Rows from block 3 of the text decoder of a small image captioner, named by matrix and row number. Rows with one number belong to one neuron. Each number is 128 + 24 x the weight over its row's rms, rounded and kept within 0 to 255. All counts start at 0. Numbers have three digits each.
Before each neuron's rows are labels from the 100 texts, of 14976, where the neuron reaches its highest value: "fires on" is the input token at the peak. Only what is clearly more common there than usual is listed. The data: photos of plants and fungi (iNaturalist). In brackets: how many of the 100.
# fc1: MLP up (decoder.blocks.3.mlp.fc1.weight, 1152x384), inputs 256-383
# fc2: MLP down (decoder.blocks.3.mlp.fc2.weight, 384x1152, transposed), outputs 256-383

fires on: "red" (70); "white" (30)
fc1.349:153113140115121135145098118118101113112116122160141104103108099115129089118129149194151083089114143084116161136128156087135106164107120132123083119139170142111162104113090098121122110110145162158153113104145098139144168137165151133132155176121169108168163054169116133105151141132127150144121110110134136129137121159143140090126139099134116105111142123180127146141096146137184141156128
fc2.349:175093143118152091117114114099100149116127101139109111148108131140115099115183123107138073110125130134117174121148160132116089122087166122151150090138088150107121134078128101128116119128101131133167102137131123121140179153153150115130148092123157120149084117124108145063121143118121130115154156128157082105166137179131106110144143145110103102139112142159149148123104110095193161146143

fires on: "order" (45); "family" (40); "suckling" (15)
fc1.548:155123134142130127175110128106156132116139113141078129122091106126189114146124166125154124109091128110132165143151155123152131135128149102128161127105154136138128116144139131116123132099143108122136115152099114152124139126112118139126099162123111090136132171127127111185145133121170106113106142129147098146084125165145162139087089132093119139139151130121137157085143119112145142129089
fc2.548:157115155139133086146144125165154102099163119128135119088106101108136160124110142163127175141125096106130111126088114110085114125111113107133147098142141110143135152131158185122114097141112133148114138110136193156170127105111103155139088133150157144148125115128135125149129118125123150160146111132122177116103118202137093156099162146112136073155137108111102152128134185126119157113135

fires on: "lesser" (66); "greater" (34)
fc1.262:115129118129171127134098112104097074124172113200135129150100081136121106127126161141095130112158126102144175136145101128143137124128162105151178147126154123107175130145161130128130097057135119065128159136167119134123126132113122104141164135103113116185136092122125134136120151096131138109126096134152146152138089145100129138156136142122155104118143118125103114167119145145169146111112
fc2.262:133140137130135161150125127127132081118138139138123150105149142160157118139101138102102114105159130083147149138140106160176116122160136140115146107089107123117123119158138137127146096102175126052100109144151117137118133145125127128101130149100088139162150094097102135119149145132099132098170106156181152125124069095125084164137102132091127123116129103122095121154111177110102168148136

fires on: "order" (55); "false" (45)
fc1.546:115100153163141119114097106125142144133099097147089121115131113076139119137109170128095123127142137125154133127103163119132149148141170116148132112145153118146165174142103151116127167087157130162163137092132086144145090176156156112132089152110136099134082108189114097105130095092134131144102111132127126146162115154161132162097135106155140123173140102124103137118147114114140115116126
fc2.546:107127136127106140112153115119156156110112145069079127118143130174107107129119151115135114147139114108152139102134108117179123137136123105142154149161148117104151138143143156100101142121143155166130128074142137159154083130158171154122137179107120112136098136087142087154126144117155138135145122129094082120138117095156161124069104094132117096171114112140092167138179122111095153112096

fires on: "prickly" (69); "class" (16); "ribwort" (13)
fc1.608:123116142135144118144096149120140118099107106099114159142099085082136090150154152168172141156108122093121118111126112085120108118144134098141134121092161114143145093151119139122121117126157169111129110119130103095101080118100134099142116158074154113172136087127088133125142112115125120106105119087113113140104142157128161120114145144121146131108168114138101125120140146145183138121109
fc2.608:119134095142126131171111184145133109132157111134116172118133111065169053123104125140157111129122122137148123109145127133092106150141099118162144100125162118152100132141130092105100139151150142116132092107157126133119116144119143086114091138094121124159134096115108103140158092137163138119158138090148124125126109165115160185127142102102129146157171107133109102128130154117125137133096

fires on: "(" (100)
fc1.609:150106135100171125149107104135095096096153154103146121138143150095148112107123059140094135149162109126092131115123155125128113143135146137133108118126125103103118135112117096143108097091147131110122094120131134145171125126103118100156115133143126111091124124181085117108122114116127095132152109133103148160101157125147146123147119100141087091117104128130155117184163120127136186142173
fc2.609:171120182129098121120128131153143123119147124118169116140094134117086136133121120123156164108161171132119129125104117090110104132138092078118126119084107083145171129090121138134111111144104108126127131180145173114131154101080134105126113105127164143148120111149145150129116110117104084124124136117108146128119150118114090113116117102160084137146128139123141153135134103131137142116116

fires on: "the" (31); "yellow" (28); "mountain" (20); "evening" (12)
fc1.624:113138139099137172099131141118133134115119085120123104078133180135158133128180085143119136114092172071108139145085198108145141136111129091161137080114143084123129145127116105107129113150161130105127126093155129097137123119155141128140154144120117129140113098163138131151121124103108109188130131148104095123146118167152101118100130087094162136119095148151174122153120077098139151138110
fc2.624:117154171092114136126148112123135122159122130105147091111135133125141123120152118086133190154100145118116136105162118153173127145107143116086144128126118120097145090159150109141116083107118086088104137171090155150154136150111155132153127149122133123161104141151122134183116102118110139139093103129124157155134139144126100096142104139128142097078132140114151088122124130089119123142084

fires on: "(" (68); "california" (29)
fc1.432:136123160095118146142103140138126118132157182159155117136168061109124102124120051165098169134130131133120128130131142061087078102128183107145124135130135129132133144150138097125110148124119130105165094129129124110103149121140151111111098170117110113145171090164125115132088125132115144108158079119104134153130105127127151137143143111147124136166152162100115126148191138141140153130114
fc2.432:134136154158123112127146117122161095145103137133146140138140130104111176093122136193173105147190120098106078161083156139117137152127116159081126143097114114160125145067141125149136128164122157174108123125152110136162108131123143130107127125128135179119155132119145151079134138129125111149144132150113179116131163149126155135129116108144135119135113155131149143124140079150144130108157

fires on: "family" (45); "woolly" (20); "gleditsia" (19); "pink" (16)
fc1.371:114158127132165134151152121157091167140109142143130078141142110094138105131162149117114164097107088109130119089149103116138170091133146122173138137131111147096107113130170135150112138119131156130137155134148158152139132163152119135109105139112153101146111084122101142108137116091134179149093119123147100130158109132130147125100125104068154157118116164124147114161111140098130149130146
fc2.371:173128191138102117152159131137107117091139089104146117113127135114104101147137100144110152163104111100105139117128154101133128163109136171131118137131137148129092110158094136151136135149139127146091115134160117115136131139155169111140127129097119130123148141101069067083101130121123107140177131086130136101147098128141140130114108145120122084121150131141115144118114142134172152137105

fires on: "family" (56); "(" (35)
fc1.482:117109114134109127112096160129127089140107131110125101087101110141144133166127120162155107133080173161129118153119149120116125135143132064131089133157110147091135130108149134141130167121125098165092105134108118102131103115131133099140162144102151138121153136100134093090105144156112153140116090125114157099107158120117133123163133135120116144113126102164110134116104140153130119142145
fc2.482:092144117127127136100110132103109166118142110107117130145103149139094141139086165114100176126175139161125179107156135132161119131096080137130140150129117134133147140099135159115121148130104122142083163143155135156118132117141124102120099110144121127117095116112100115120104107151132189090107114109116138138136119145146160138141145139104162138086113127135150099172112129172099147127115

fires on: "family" (97)
fc1.671:154136148149097160131150169152102122080131119142106151134121108151138108117143122102138107124106119096126108129120097137100139146150144092078135157127162158113164115161107092112153161173122145152208111113176149121100086120159120115088153131127156105124169103121096136128152149123091177102114125133123148183153091166163121133121144120149124133136094147126179126145186138163134121126115
fc2.671:150121145104129160101128116121103126121108125125100136140115129078138136154120102167144088113159109127161142173120116114100105115128155141058189164143116123115097135081147133125123128168100120184152153085142085127110153112158105109111133157145129098150115143115136113134125136140149095130174090108128123134114182141125124100118156104086110174168157112112131140119185159134105138136141

fires on: "-" (57); "(" (25); "cottontop" (18)
fc1.360:120072165136071123127088110116115146128149082166112185133090082105143136162132130133131107123148116125127097096124089124167130126143125125157101120137183133125099139113112129151093152124122148137185102117164123161126089144137096162158172143141086098119099075137096161130146135134120141109113109139097171146150154136132168123162093155155104137131137148158155149132120129131090119108112
fc2.360:151137157121096158148159098120137153111098120122168097139136125131122154113101151173152149113129122116061090119123160100140158090146102082153170141129103139117142135101125109106069144145115092125145109111152111087127121136162114158116180136122145115098098153115161112121110092141101164131112097107139110106124140143141141154123131113131123182101133077122140176132163143101112136123151

fires on: "meadow" (70); "orange" (30)
fc1.485:088129094079151138173115148148102131102123111170173110100116148147168095155128117154078153134110146096080095156103118110137125114150092129148102116124129126133145096118121179086112098091171180093110128104143093131108082130101137094132162103112119095100158135160129121113149114082139141114098101086122115166135133156132142082157157124106123143122121136155149114093143177097121149078143
fc2.485:125129104165073143139120102121123098118137157151132161119089127139157106144139124137138105104120114130103131163154112111091168102182117083146122088140123111115138132133139154111148112140141147115125131115166073124090106102090208077153107115117103081103144150141121126104127143115106120168152145136141139101117107097126127090137146110091109130143125115138147121136122189149128154119125

fires on: "yucca" (58); "order" (36)
fc1.199:120122129122116131144133105152114103132172091176082139155113116138153119158108059139105145138125142099160133151149109085118114094125147154151120115088122146157146142101153140186158098094140108134151120122131126102127130137118170117166102123131138144109110131155118107148141142119130150132140133136118094129211109136094142139133109122106140141161150125143118113133137150119119096138115
fc2.199:138187150128079138121136177182110137150147124086160109163146123122174115120081119128141106093144097099154144116099182115118145115116121150138101106131134123142134095113148133155117118134143146146110130119124119110136119174156073130107141191127179088162139133083118114090155162112117172110128151145122165160125162127143142146117111137113134119125105153136114118175131106120144165154131

fires on: "the" (44); "prunus" (30); "ligustrum" (22)
fc1.395:124131100127088186093089137145136159155096135126148163090135130106140121137108137153140108131127111093108135150099133085078082130184120150144122141100169136136111113145127159162117135172106158137170089111153150149107078092128174116107081145140137135146115144175126124143149137114146156136142143152094112110168130141174159139127119176145139115150143098118164118138136107128132111122123
fc2.395:165088136186128116113126121093172121171143127114124131118130100086124168131121130164108054115101120056168156118129118120148148171135174132117118104144125124121164135132154129133135117120107155126156133129113136102140134130143151142119102122170097131133112155120131140106132164164100138122127104157138103126130137087086133097126133151142122119132158157107093081138131156143151086120144

fires on: "-" (37); "barrel" (32); "false" (31)
fc1.34:125084115123127167150145124155124122102069108142131123139146101165176089114131094165124121128116107053148175143157130142164103117135126096171091112122151085134158144133077123139122162096176126116156086129125101139133140167122149126119111177092105123136175126163102130139132112116135137112124160137135159149118120123170141129134095116105147117173116078138113121126102107113169141114122
fc2.34:177096141141113143099166160142134138135090128135163120140151102165139139144140164151107137144155100126152163182138092103160128131148135099151112122131170088094148159141138117192115134096143135123127114135118117153147108129127128113145132165083091130164138144121131120176156138148150170101098129157135125143122161058136134110107062063124122128142126072116150114131130152136121105134099

fires on: "order" (59); "family" (41)
fc1.70:154126107111170129143117093168130054114089178131079153142100199103140133112148121102133164129199152138149130121118111162180112099157119141134082145123118125146118131151133131127119127140151148136162143158109182135131129123114138137115127180134112135116111147118102128090124121140116145143157087082137108135130125109137126069122143131132112144122165123100111124134121144082162127140086
fc2.70:087108114156103144105112156128100160127105125131117124111133111082140108093098158121184140129094126109109114120135160164116125129110134138085137122164124128121176132119100182148137137121110096152142135152143099117102157185141113143116140103137153124140099156108171119123124128112136115128123151157128139145125134146212125149122115130104153113133063114134161087121129120127155112141124

fires on: "the" (38); "white" (27); "in" (15); "bona" (10)
fc1.698:099135124091119142124155135138103080092153093123156120100115134105164099129129075170165145117140163120143184085131145102144182137121137135130148120160144114123160148128091144163115132106143106132080124106141153124147100160109158155123134196102122116103118107118164104151108097118131120171101096138141110116125131125139165142119109115158137176117111072096154127126154125097132123145123
fc2.698:096108115133107171109139121136143113161155129085170160126141133165139106115172100095126179105155161150108146121116091149126152124153134080153110120123125122109148126212142132147104105148114144134090137138143153136140132127103150109120151152161096112129129123103128132178145141181125127130104124137153163118129126115117130125091103125122135163101133115113141149180153125064109183120138

fires on: "yucca" (35); "nettle" (23); "buttercup" (16); "speedwell" (10)
fc1.144:167150115127128151163126159181172142071160126163120122129096105087159118193124127181088105109102106108141162133084185111113129108091117126140095119106123109121121120133132108115099156147127102115128127140138106122079155125136129137144084170130125124148123121128131112120146136111154123117107130107115148139150128178132181134069152142078144127131095108140126129115145132135127112111128
fc2.144:133149113110148152115166132163149132113153126156086141107128111124103143166130140132104141134114106107148095117117202114124132100113076147145070127079151104136100138119119126171140178065131097138126108149085122107100141084109128154160084131150157153120113189142141151109052147129169171087123126117131143096163095156126116116129130138142133118104115140095132117110124134138108084125135

fires on: "wild" (100)
fc1.696:145102119144135165141136109136093154116059110159096133127104112089180120107138137157140111125122148100144118125121166151138100127133126106149186123137162106135122166110134102166104171150106128112139060134151115120177173140202107141129119143085141152152123095147134112148132124112130150104162131108155137105168092155159113128119133146142149116142146109104146103134142133107173110111072
fc2.696:102158091148103134153156137121123141117111144148131133131179143151142113131158182142121106119142164133136146116132109185146133120118130118118148154142094116059113112114153125081135149182090153132103082119131107138148120104145117152161140119129113138128125101150116161125167134102124143094186102117205166136133099127116090131130167149116135112121163085116140102136094143138184169093119

fires on: "-" (100)
fc1.538:156122088127120143139130122152141136120126100147139102093119129153121064143139075096107115128106151111144122111100158124125113130124153140166104106116153104120175142154104143119122111112145153130144097131153097169122087172127140143093147135152139126142177111139111128134133080145130159160142135134161116149131136139123145100107152125096139120131132132197157098136155105114121119148113
fc2.538:190126099147140081115123123153122105077147080114121150129119082108106069165149082126136106122110126113161101119151153142139128160104120132118144156170088142110141128056118152152127110125158158217172132134139136140116081142117133127142100160121108121134134087111114137144123111149132130161153112113107127118098095160129155128145099134127135118148142117123095099108089137087134124142109

fires on: "-" (39); "heath" (32); "(" (28)
fc1.319:143123138144095164101107109116118098106141115117116094065127146094147114177133125155103125126099131065095152120113183102156131118148144156172132097124142127139136114120171122145129123110132134093130109107136117123142134162153184106154097146130090113123112146151137085114107084083145106145119088158106155157157143128178138121098138156114161114184139135125122124125130130077098098160115
fc2.319:150123122123109119188089134131124127092138149127107143116107119119105127131128106133174114113173128091151163173143128162162130134157125160119140116101119117126135127157141092133148136118102151126125086136079062115151133113173141114090128135136150138151142152136147122127143150126132136137115095100075143114155101085127114147139101083146121163140168107107133114125095143113091124101178

fires on: "(" (55); "ear" (27); "galium" (17)
fc1.36:134127160105165155167098179124135141069118148172103161159062117134145036144170146148132100111184100104140154122139115130119144116125121123131174115160104123107171100136151113138103117129131124137142131097128147144128181124114090091106116136115104088108109146098132112156131087101123159125118117092121145122099137140133130133151158114090150142158135120105161127152174150153152099122133
fc2.36:160094136138149086089113111119135105107139101136099134127123150122122095125101102135100109108154112129151157116169088143104127144142114133117143110121113143124107100150167129082103115181116169136158152085115090149118137133080094113167163096132124136172077093123122133132115169127150130144104115155106097125108126104118081150103144137121122136187057148164125144161100135132137145170117

fires on: "prickly" (69); "perennial" (31)
fc1.419:109134150100137129164092123154116097106116096112145109127112117063136077124113081143107100132119102111136141118113160098148139112121145132143143115117126102145150078123141118150110139133158132094141102120153113106093132166120144089113122171106148151165116148136103105149160099089144156118119127096135066108140113180119143156156150135107147142148153133145127129157125126109146134168104
fc2.419:153087149146076097159117151181145118135151119131123148113142113068176095127132107131141074138140134129133120149123127122137121131122133132158103143126148139156118141117157115114088163116096129110113134114119166088141128129130128094070114167116148131153151143106087143148138095140122134110109134101166094102136142190129120178119112111129115128184134127157116110134147116132144150134137

fires on: "red" (100)
fc1.729:137131120139116143117108136161142144104108113155113099108122104115152083128096119181126108104117146099113128104152173087147118133105153136165105132112146153118183131111156121147112147133177131169188137069182123163102148160135142115124158194129137132162140112165148114104117124108110105126103092113105119142140113139118140116134142099076134138136142131142131169135144133102137137149143
fc2.729:158101110121121094108111150101114144135140071113121121122093141133129119145158122167116091132137116153101135146146153105085143134111130111155093095162121134127116169094141086124139133172131106141128165159139089165050141140123146076125147124124182118131097139169177132060130094204115086117120154152169129108142117090112143131123138076119127151194137119154146191138127106136156164126164

fires on: "red" (42); "live" (28); "ragged" (17); "poison" (13)
fc1.435:139109143100158159148112128101104107107146101134154111144096119091142119153119136175105129131090162116102158130125118096167114153117136133134155139130129151127165141124124111145112116131146096122103143074134114128159164135151158164114166223103145134152117092163124127102139078129149155120119139128102117118116126161088143097116129038128136151130108079149109145124156112118175138177147
fc2.435:158097133104124098096092137100146112125139140112155152113134121110120085109140122129121121124124170139097186139125108116133105123104138140153129103116098159128118139102137081133114112102135146134159138112118119150140137150113134153117123143127171107142128140132174148068146106160136131104094150142122126144140148172110146097123100135145093127180102156151161128168115121090163166172139

fires on: "wild" (76); "-" (24)
fc1.352:131102130139126157124102053134102143129120099131092143135102135143151125118139103144091090121119130098110108110120119095151113118123137097158113097131164135118129136103145114117118150147149117111120114073128106163139162126171194113134140145120116141170131065129085129083164148131140121141141153086133146124100097141112146146115165139118142082165136080143144126126128153113169142080131
fc2.352:150138172104146133142160105128135163170121130109120125115145134131128160094162134114153127108121122123137116095128138148169111126084128152108164111113124111093134073077109159128098117157089105132128089110120162100178143117126151176146136094130134170162087142144101116118127172080154126115156147082133121128148129163140104152103168161131160098151129128139123126118108068120173142110127

fires on: "field" (86); "wood" (14)
fc1.479:142102115074179126107092149126136091132131106123122100106102115137167115103138112171109148101144151135155123128123152080119114151168169139149082138130118155088122136094150139138156160100147148129098114139165129135145105148116112112095169100128178175110166156188099079137111063134104122142101075126128143131105099147132145154178107115144153176138110112154101135136152161122118144150090
fc2.479:171110120122144120133176071101118111113129153061096090088119155144121146106136124107066087136151123125155144107160123132142113169129115173137100150127067149067135120146170125119117139104127142181140111151139160132160143128115135135120148102154146150114175125114110097142128138121139133113134124142139096131123125126164111118109117132123138148180106135143121165102126127163130161120154

fires on: "the" (35); "oil" (25); "cactus" (21); "a" (15)
fc1.495:134133119096093201093112159120106131100097092143123135109128150122122134129170124142079139114114166083139177138125160100191124118122126115171117056108118118131141144148109124117084102152163122103131116109174148152144101115115143114127121155121123110151107113133101102150151101088148140126116155131147103082147137185127150096109141119116184136163107116139141128128119130093182117141117
fc2.495:157148173113112161106137142127136133139095179131125165098112142150152103119194104096122184113126124096097119111152114125152127104158114108114137094127131104121155097179109120136087086074136095138115146136107139149112118107129147113140133187108124137153093145125114124122126125093116141133090114110116159137155109157143126090135124141122123134114090107122133105122137139114098126141121

fires on: "red" (57); "-" (43)
fc1.410:120078140165152163114139117103108119101104078142126119114109127084134146146146119157176105149124133128173172123095172119172118138139150127202127106115145131116162133122149138099155150142115124107191117073134103130130166118200133126104091180137123117092141092177129134108149099108081122139123121121092122107175101138138167103133184139135131116143148115107117102092149141160172156132110
fc2.410:122132171172109116109138131132102154096143103122120125131073122120176133165143155147128128092134135100138150148180090103065130123070161193136128065131149147129132137101106081133132110130158141131151131110154113113111131106131138122129125136131134109172098110165140130070161116130116086115106117146135120136178154161144170127111147104120128154189139084153146154137143110126182168137145

fires on: "yucca" (40); "-" (35); "family" (25)
fc1.675:124134154144091144136168086153126127117089126169155153105172111128171140124150145125135097116138115103126133146114133137137143105171123133189068125157134102121144143155133118110138110131141189146144115094147130128100106103162161186138087109136094102127135086136129135115111141151093116153114112123111116116138136128161104124146103122099153163149131149169127081177132090126085122136128
fc2.675:138104165122143143109143075139088151106118094139097118140118092129146105121107153129121082127186166156137178179113153091142146151140129113140140124088147141126166139170144135129098133119126125136144113114204133129135101134122090134112144116119134132158117109153126124125161155177076156104137124103099147137122107182106129138149124119126131202128190104115131103110165105105124098131153

fires on: "silver" (41); "paper" (38); "<end>" (21)
fc1.101:169121141139120141177146132120118132119129139141137112149101181096128138103136117207079120102148160119117146128136182158131112123138098144178151136077172120136106128114171126141111125163147140134121103143145119114173162111172104141108123107135131139156138150145114089128123105149140168120130084109112129110143115148160123122123133103150126106107111124116147142141171122134119145139115
fc2.101:145107138100134127094139105127161138170177156143169132112131174171145137137148154115167109125099140153111111118119130098069133142151081145158135130109108154126152217143147136118136093154140156128100121083133101163162102139090140134149096116130130147100156112138153129172126138168105050175142113132113128158129095112076097096112098135107145116104087137158159134130103087118113131090179

fires on: "field" (100)
fc1.618:144114143099111143123119164160138145126097130111111135090096138130165072113134098125136091099163146109126134120179091098098097127123133105150128119123114156122128123143123117129111148106154149112151136177162176096163144126103158125107126129111150121124123148130082100189143123089124130132125130129116092116177140150172143165144103128094169126209093073129150110158164102124124150153105
fc2.618:133100141116094097141145123108134126140120059100108074119107114100175152103115129126107063130161146158143165113168121136127139145150144140126092140156110112128115132139099134114086129144118134155087120115160140098127174137124132110097139137152127101133122135105099136135122139133087123130106111096148101145154113127129115129122090129136107127152131178132099176144183137119136125127126

fires on: "-" (41); "robusta" (28); "pedunculate" (28)
fc1.216:117128145068120154106140126139144108121130075099115061094086120121141120110075121170091127176154142149148107157095141143096118130150097103137137142111140149138105115099158142165103156124142131072100094126127131143181136189079106110129130109099147147132158132119137121098124138127121137095156142085076112088118122163100112104120139093118126105129106135146127100139137167142124109129142
fc2.216:133162114124150145148139154151167108139137132111118098129141096111156154147133150097143104163093101085161140121158131104132095140151104124128101124111107161149171110135140193154163100160145158140174135136134085147128139109122108102100148127106164108137102135110151112121123128079111106105091145143127074125114149108121130132123098111107150107164139114162142120120117121077118134142136

fires on: "meadow" (86)
fc1.17:164126111106113119125084137137110144136110133120105112138070152097163103103088137172132101139100130135115101180114127101108124123148150068118115147136162098109119130166139132116133094124143187153131143119168076117114126131178137103106111170125125120161125116179141102112134089132096178154101072104133119140097121151122175138147118140160102156136141097165116108127130177130111135108099
fc2.17:122137096145107107090157126122105151141133123128130131095139168103147137126142164154130109182148174129087133136164114146141132134152090095122136106114150085102137127122150113186141096161135094118144142154085116191136143130084108118121166091106125128137126112140144139116127153116138106129143086116121115149123176182123103113156156087152129111136144114158144121150120138116135144141161

fires on: "prickly" (62); "family" (38)
fc1.196:066113112116097152131116114106114061106113130142135170094136109102135128146170137142123063146149165151153128140094108123180176150109124155181106087134148160082111121107133165167127113120126166101157127129139111130130115158103162129087130128114135172143144094096129096149172145104165100130147131126106117142158113144132134129099152144110145122131136083128130132116106102115120149112117
fc2.196:142086126130111144170116120126140118113156113161121147144159151091170083114126133145141081128157113134158139110150126095154139118143135096143136131147133129133111108132156124163106100184104135115133151124137120130098123126121126108098127121107090156163131087107103114134189113160149129162117116102157141146140121149127152159119139121091145116174156116120103112136130111102141161129163

fires on: "field" (63); "(" (37)
fc1.58:154171099103140105164146111159171147118123108126128137121111116099143117174128130158122109156133147128176125144134144089121142091087137131137148092079153120138132125101157128122126137114109119103125171109160135117144104162170099125132153122089117129144102121106123124113172149118125131098146121094104135114110090152136136155136102109102149150141148089138141082170121130145137130140116
fc2.58:146098146075087095162136129166153161126099097089130103137086109125095139122138152107116105180156128134168126160147127100165133103120141127123117145127166126138124145108143132107126118129107147138126117171129111153121145144142139128127154149108165090122107156105103148135125156080118089118105120092131149150091150124149134149174103128144100161196120105127166085146129107128141145170109

fires on: "meadow" (86); "cylindropuntia" (14)
fc1.693:147138108163123110121119145178116135159079129146138155114106119098162117150129140119124130143084145124141135152101119114098112136149104105159131114099135141138177146100130148117113095089163156115136108096137069140160095097136122109155147169137128115128106101199109080106146136076132149127144104107118097158172141136113146128140122081139139084152125136149126121140090167105124081129127
fc2.693:109103107123090134110118142147062157147131140154100096125121188130145125130148111146102132149142134130099152183132069128078165116192102095159122090132137124119170085087129155106133101144151148161117140093179105112121083099121139103140144153139113111141120113167094113088124134100111151116144124114144131149140145111104160122125153090137099135127113125179142132143111182101141138138138

fires on: "field" (38); "great" (38); "-" (20)
fc1.369:119142149126134125168114114144135141128126173146176178118099090094178091158089131118112111125164114139146104156124143069122091085142147097166107145153129115155083161170128116151112132143146121114131084133138100148100130141131156147131110142129103158127157163145112112148158112133108132113120135144090107153056121146144120149137127154143144112168146078147101101142131118116128141120096
fc2.369:119109122111137105130138127106097118130092142069151128152146163112115169121151112121137145153154122111114113149140105140170122136122162111121070138131115143128101109095139144161079142136110104150095102169135141161099140127129111131123208151131133115137086158133139158116119108115117097109110165166190131114112142109143151119119121117127148136143109110105194163095119138082157130153138

fires on: "order" (54); "family" (28); "class" (18)
fc1.445:125124132096166155115125095093085080140135118125127101113153160119156137145143130128137142131146127132144145150151100146118128120100168122113168139123112115151172140169133144122133130129156148169148151085150104171166101115157125120145111143115138090141124121140123121180171099104136175165110102146137128128167136178139133122107138103121159138154141117141143104130123125127166185145090
fc2.445:154167136120124128114139082177139126117117185161117136128121077127129097098101172123167073115089108120104140114123157089109121106111090170145091128078151120160094117171095120120168111127112142086137109132151132115131112140174130139164090085147121151149075171108127111126111124126170131090096116096144127107139095164134109140145153170136112128149102123137120146086118137128142117118123

fires on: "meadow" (45); "class" (33); "epigaea" (19)
fc1.545:113163113166117206144112145132133116102143121109113127098132168140128090169080125126133152121099128158099175157133145111117141084152085059114119112143112105119138127117137158132140166093152150125132134088137091128158139127114162150141145127125113118158102190127098118125117154120126148124143121150145113119113148141110120127127160125095132104111090121122145094128095171143146122101075
fc2.545:151121114135085118162143200129124142126140132154139127136118159125147122114109146166113110116132136139085200157140115135145136136142107103123139115149125129148153116093133157104119117108109186156139151096142125142140087117141125118133142131107121090150162115164089107097150106109128120102116126117125118163152126097094155150127135135127146115142111067075174105165147110120125116151174

fires on: "(" (100)
fc1.528:129141087108152130139153135133159090134162131148138131162146094102131113160106101160105176184153152107136111140098109100122081134133117110114146098089166150149147115124133097168138123127133119095098109093132139153132136098119101131104160147128106172164098116166159142095123110100122123090098072097107156143095107167108127136123098111153136131103116088110117142182129097099146136109114
fc2.528:093135117138139131127088174167130121150099152145094141130137102114131125135108142142108139081150149123157143184074113104136105118125123123170141096138145152112131133142149143145153089120152140127135097136111088136143093168131153129128152129110181100149128100092120143136135182098116158091077129122110144140126122112108169162097120109094175114135118154157140140134117131102107135175147

fires on: "netted" (36); "halimifolia" (26); "class" (26); "opaca" (12)
fc1.27:120146170154106123128144124109107125140188067126082118104122130158170146165155112164123106111106102102139184115156155121172119076111119109151099128128125097087146080126163124115136164124145145098083155112095106090133188107139154141113143150083116103155084125125118100121117108124127116114089104118076131140141095166132132137130157123142159145148115111122139160122150101093150115126060
fc2.27:152143088112069108128148171133126099075107113146114127119111088110127113146145095144114124081110122114121114119116132099153116096091097130169115095120123170139127120138118120128137124104144101111154096116132099108114146201144100139138116151139108146152142156127125133071084126069139138084108131120075129185141138151111151134121166143147128164139134143107163146100168188102095108094123

fires on: "family" (100)
fc1.218:108090110131117126120097127117130100109109139151182123112147123130157090130114115128161118130154126113135188107129124121156156130194142106123123138153142164108158142094114167158142126108155096161144125100142141150096118125129140124142137133079074112119145119149095102163142129102094086137122157120147112150140121155164150128098195110091168167164120105143150128135107091100133138103108
fc2.218:126074123135121115119157145136123119090132141171123170116095113159084097114144158145163159132151165105145126131149115178126119146122116133160139135120159146098152158132131133109112120095130114105183127176097184163187131170106136139139136159126073125134156116090122107141116136144120124135143095120123094132092114136128142119131175112147112072111089137114142107116105134103143111139168

fires on: "(" (76); "cordyline" (12)
fc1.488:111133115121144143152116105130137135154146088141118155088136113111178105137128129155155130147143089116078094111142103148107145165165121132147161127178131114132136131078192140128143114139126127167112096096158145139154158127148155140091117110092101133091160087137126104155186096145119095128166134165134152166099145110130140127128083125105139159126137096129128134169147112119102149141109
fc2.488:165147125147159137128106121118153124123110138127123114186150145139121162174130094123143133144086088094159123117099134124166087129131129114155171143152143145123149115137127104113117111147114124146098161174108130097141148092148154118137119140116144112103119124079106127089093124117153152159132073100141096097124050144150147124158124150109167115167112162103115125163103145121125111144127

fires on: "field" (100)
fc1.732:143091137099121153158093126152108119120121145136128117094132154131146085088134139127081086120176136128123140106134159110139109092138135115138127149107144119155134103127107100093072185133135137106129115153156164145132100140154100147106137189139142122149106126113122113163136093161118136110132137119095102141127154163147185156157151136130149147146101097118138157167165077085099137141107
fc2.732:126094138107096087109101124153121150125164116096130127107136129049146135116144121097129112154139153154118154119137158135137132146115137134139091150134117102123091138114116118140121154142082136155086141122119123124125133088147078136126132172163122129129133121112094138135131138177061090117152138076195097130108164159130149136138160122139102111160108137138129147128157111134127138163116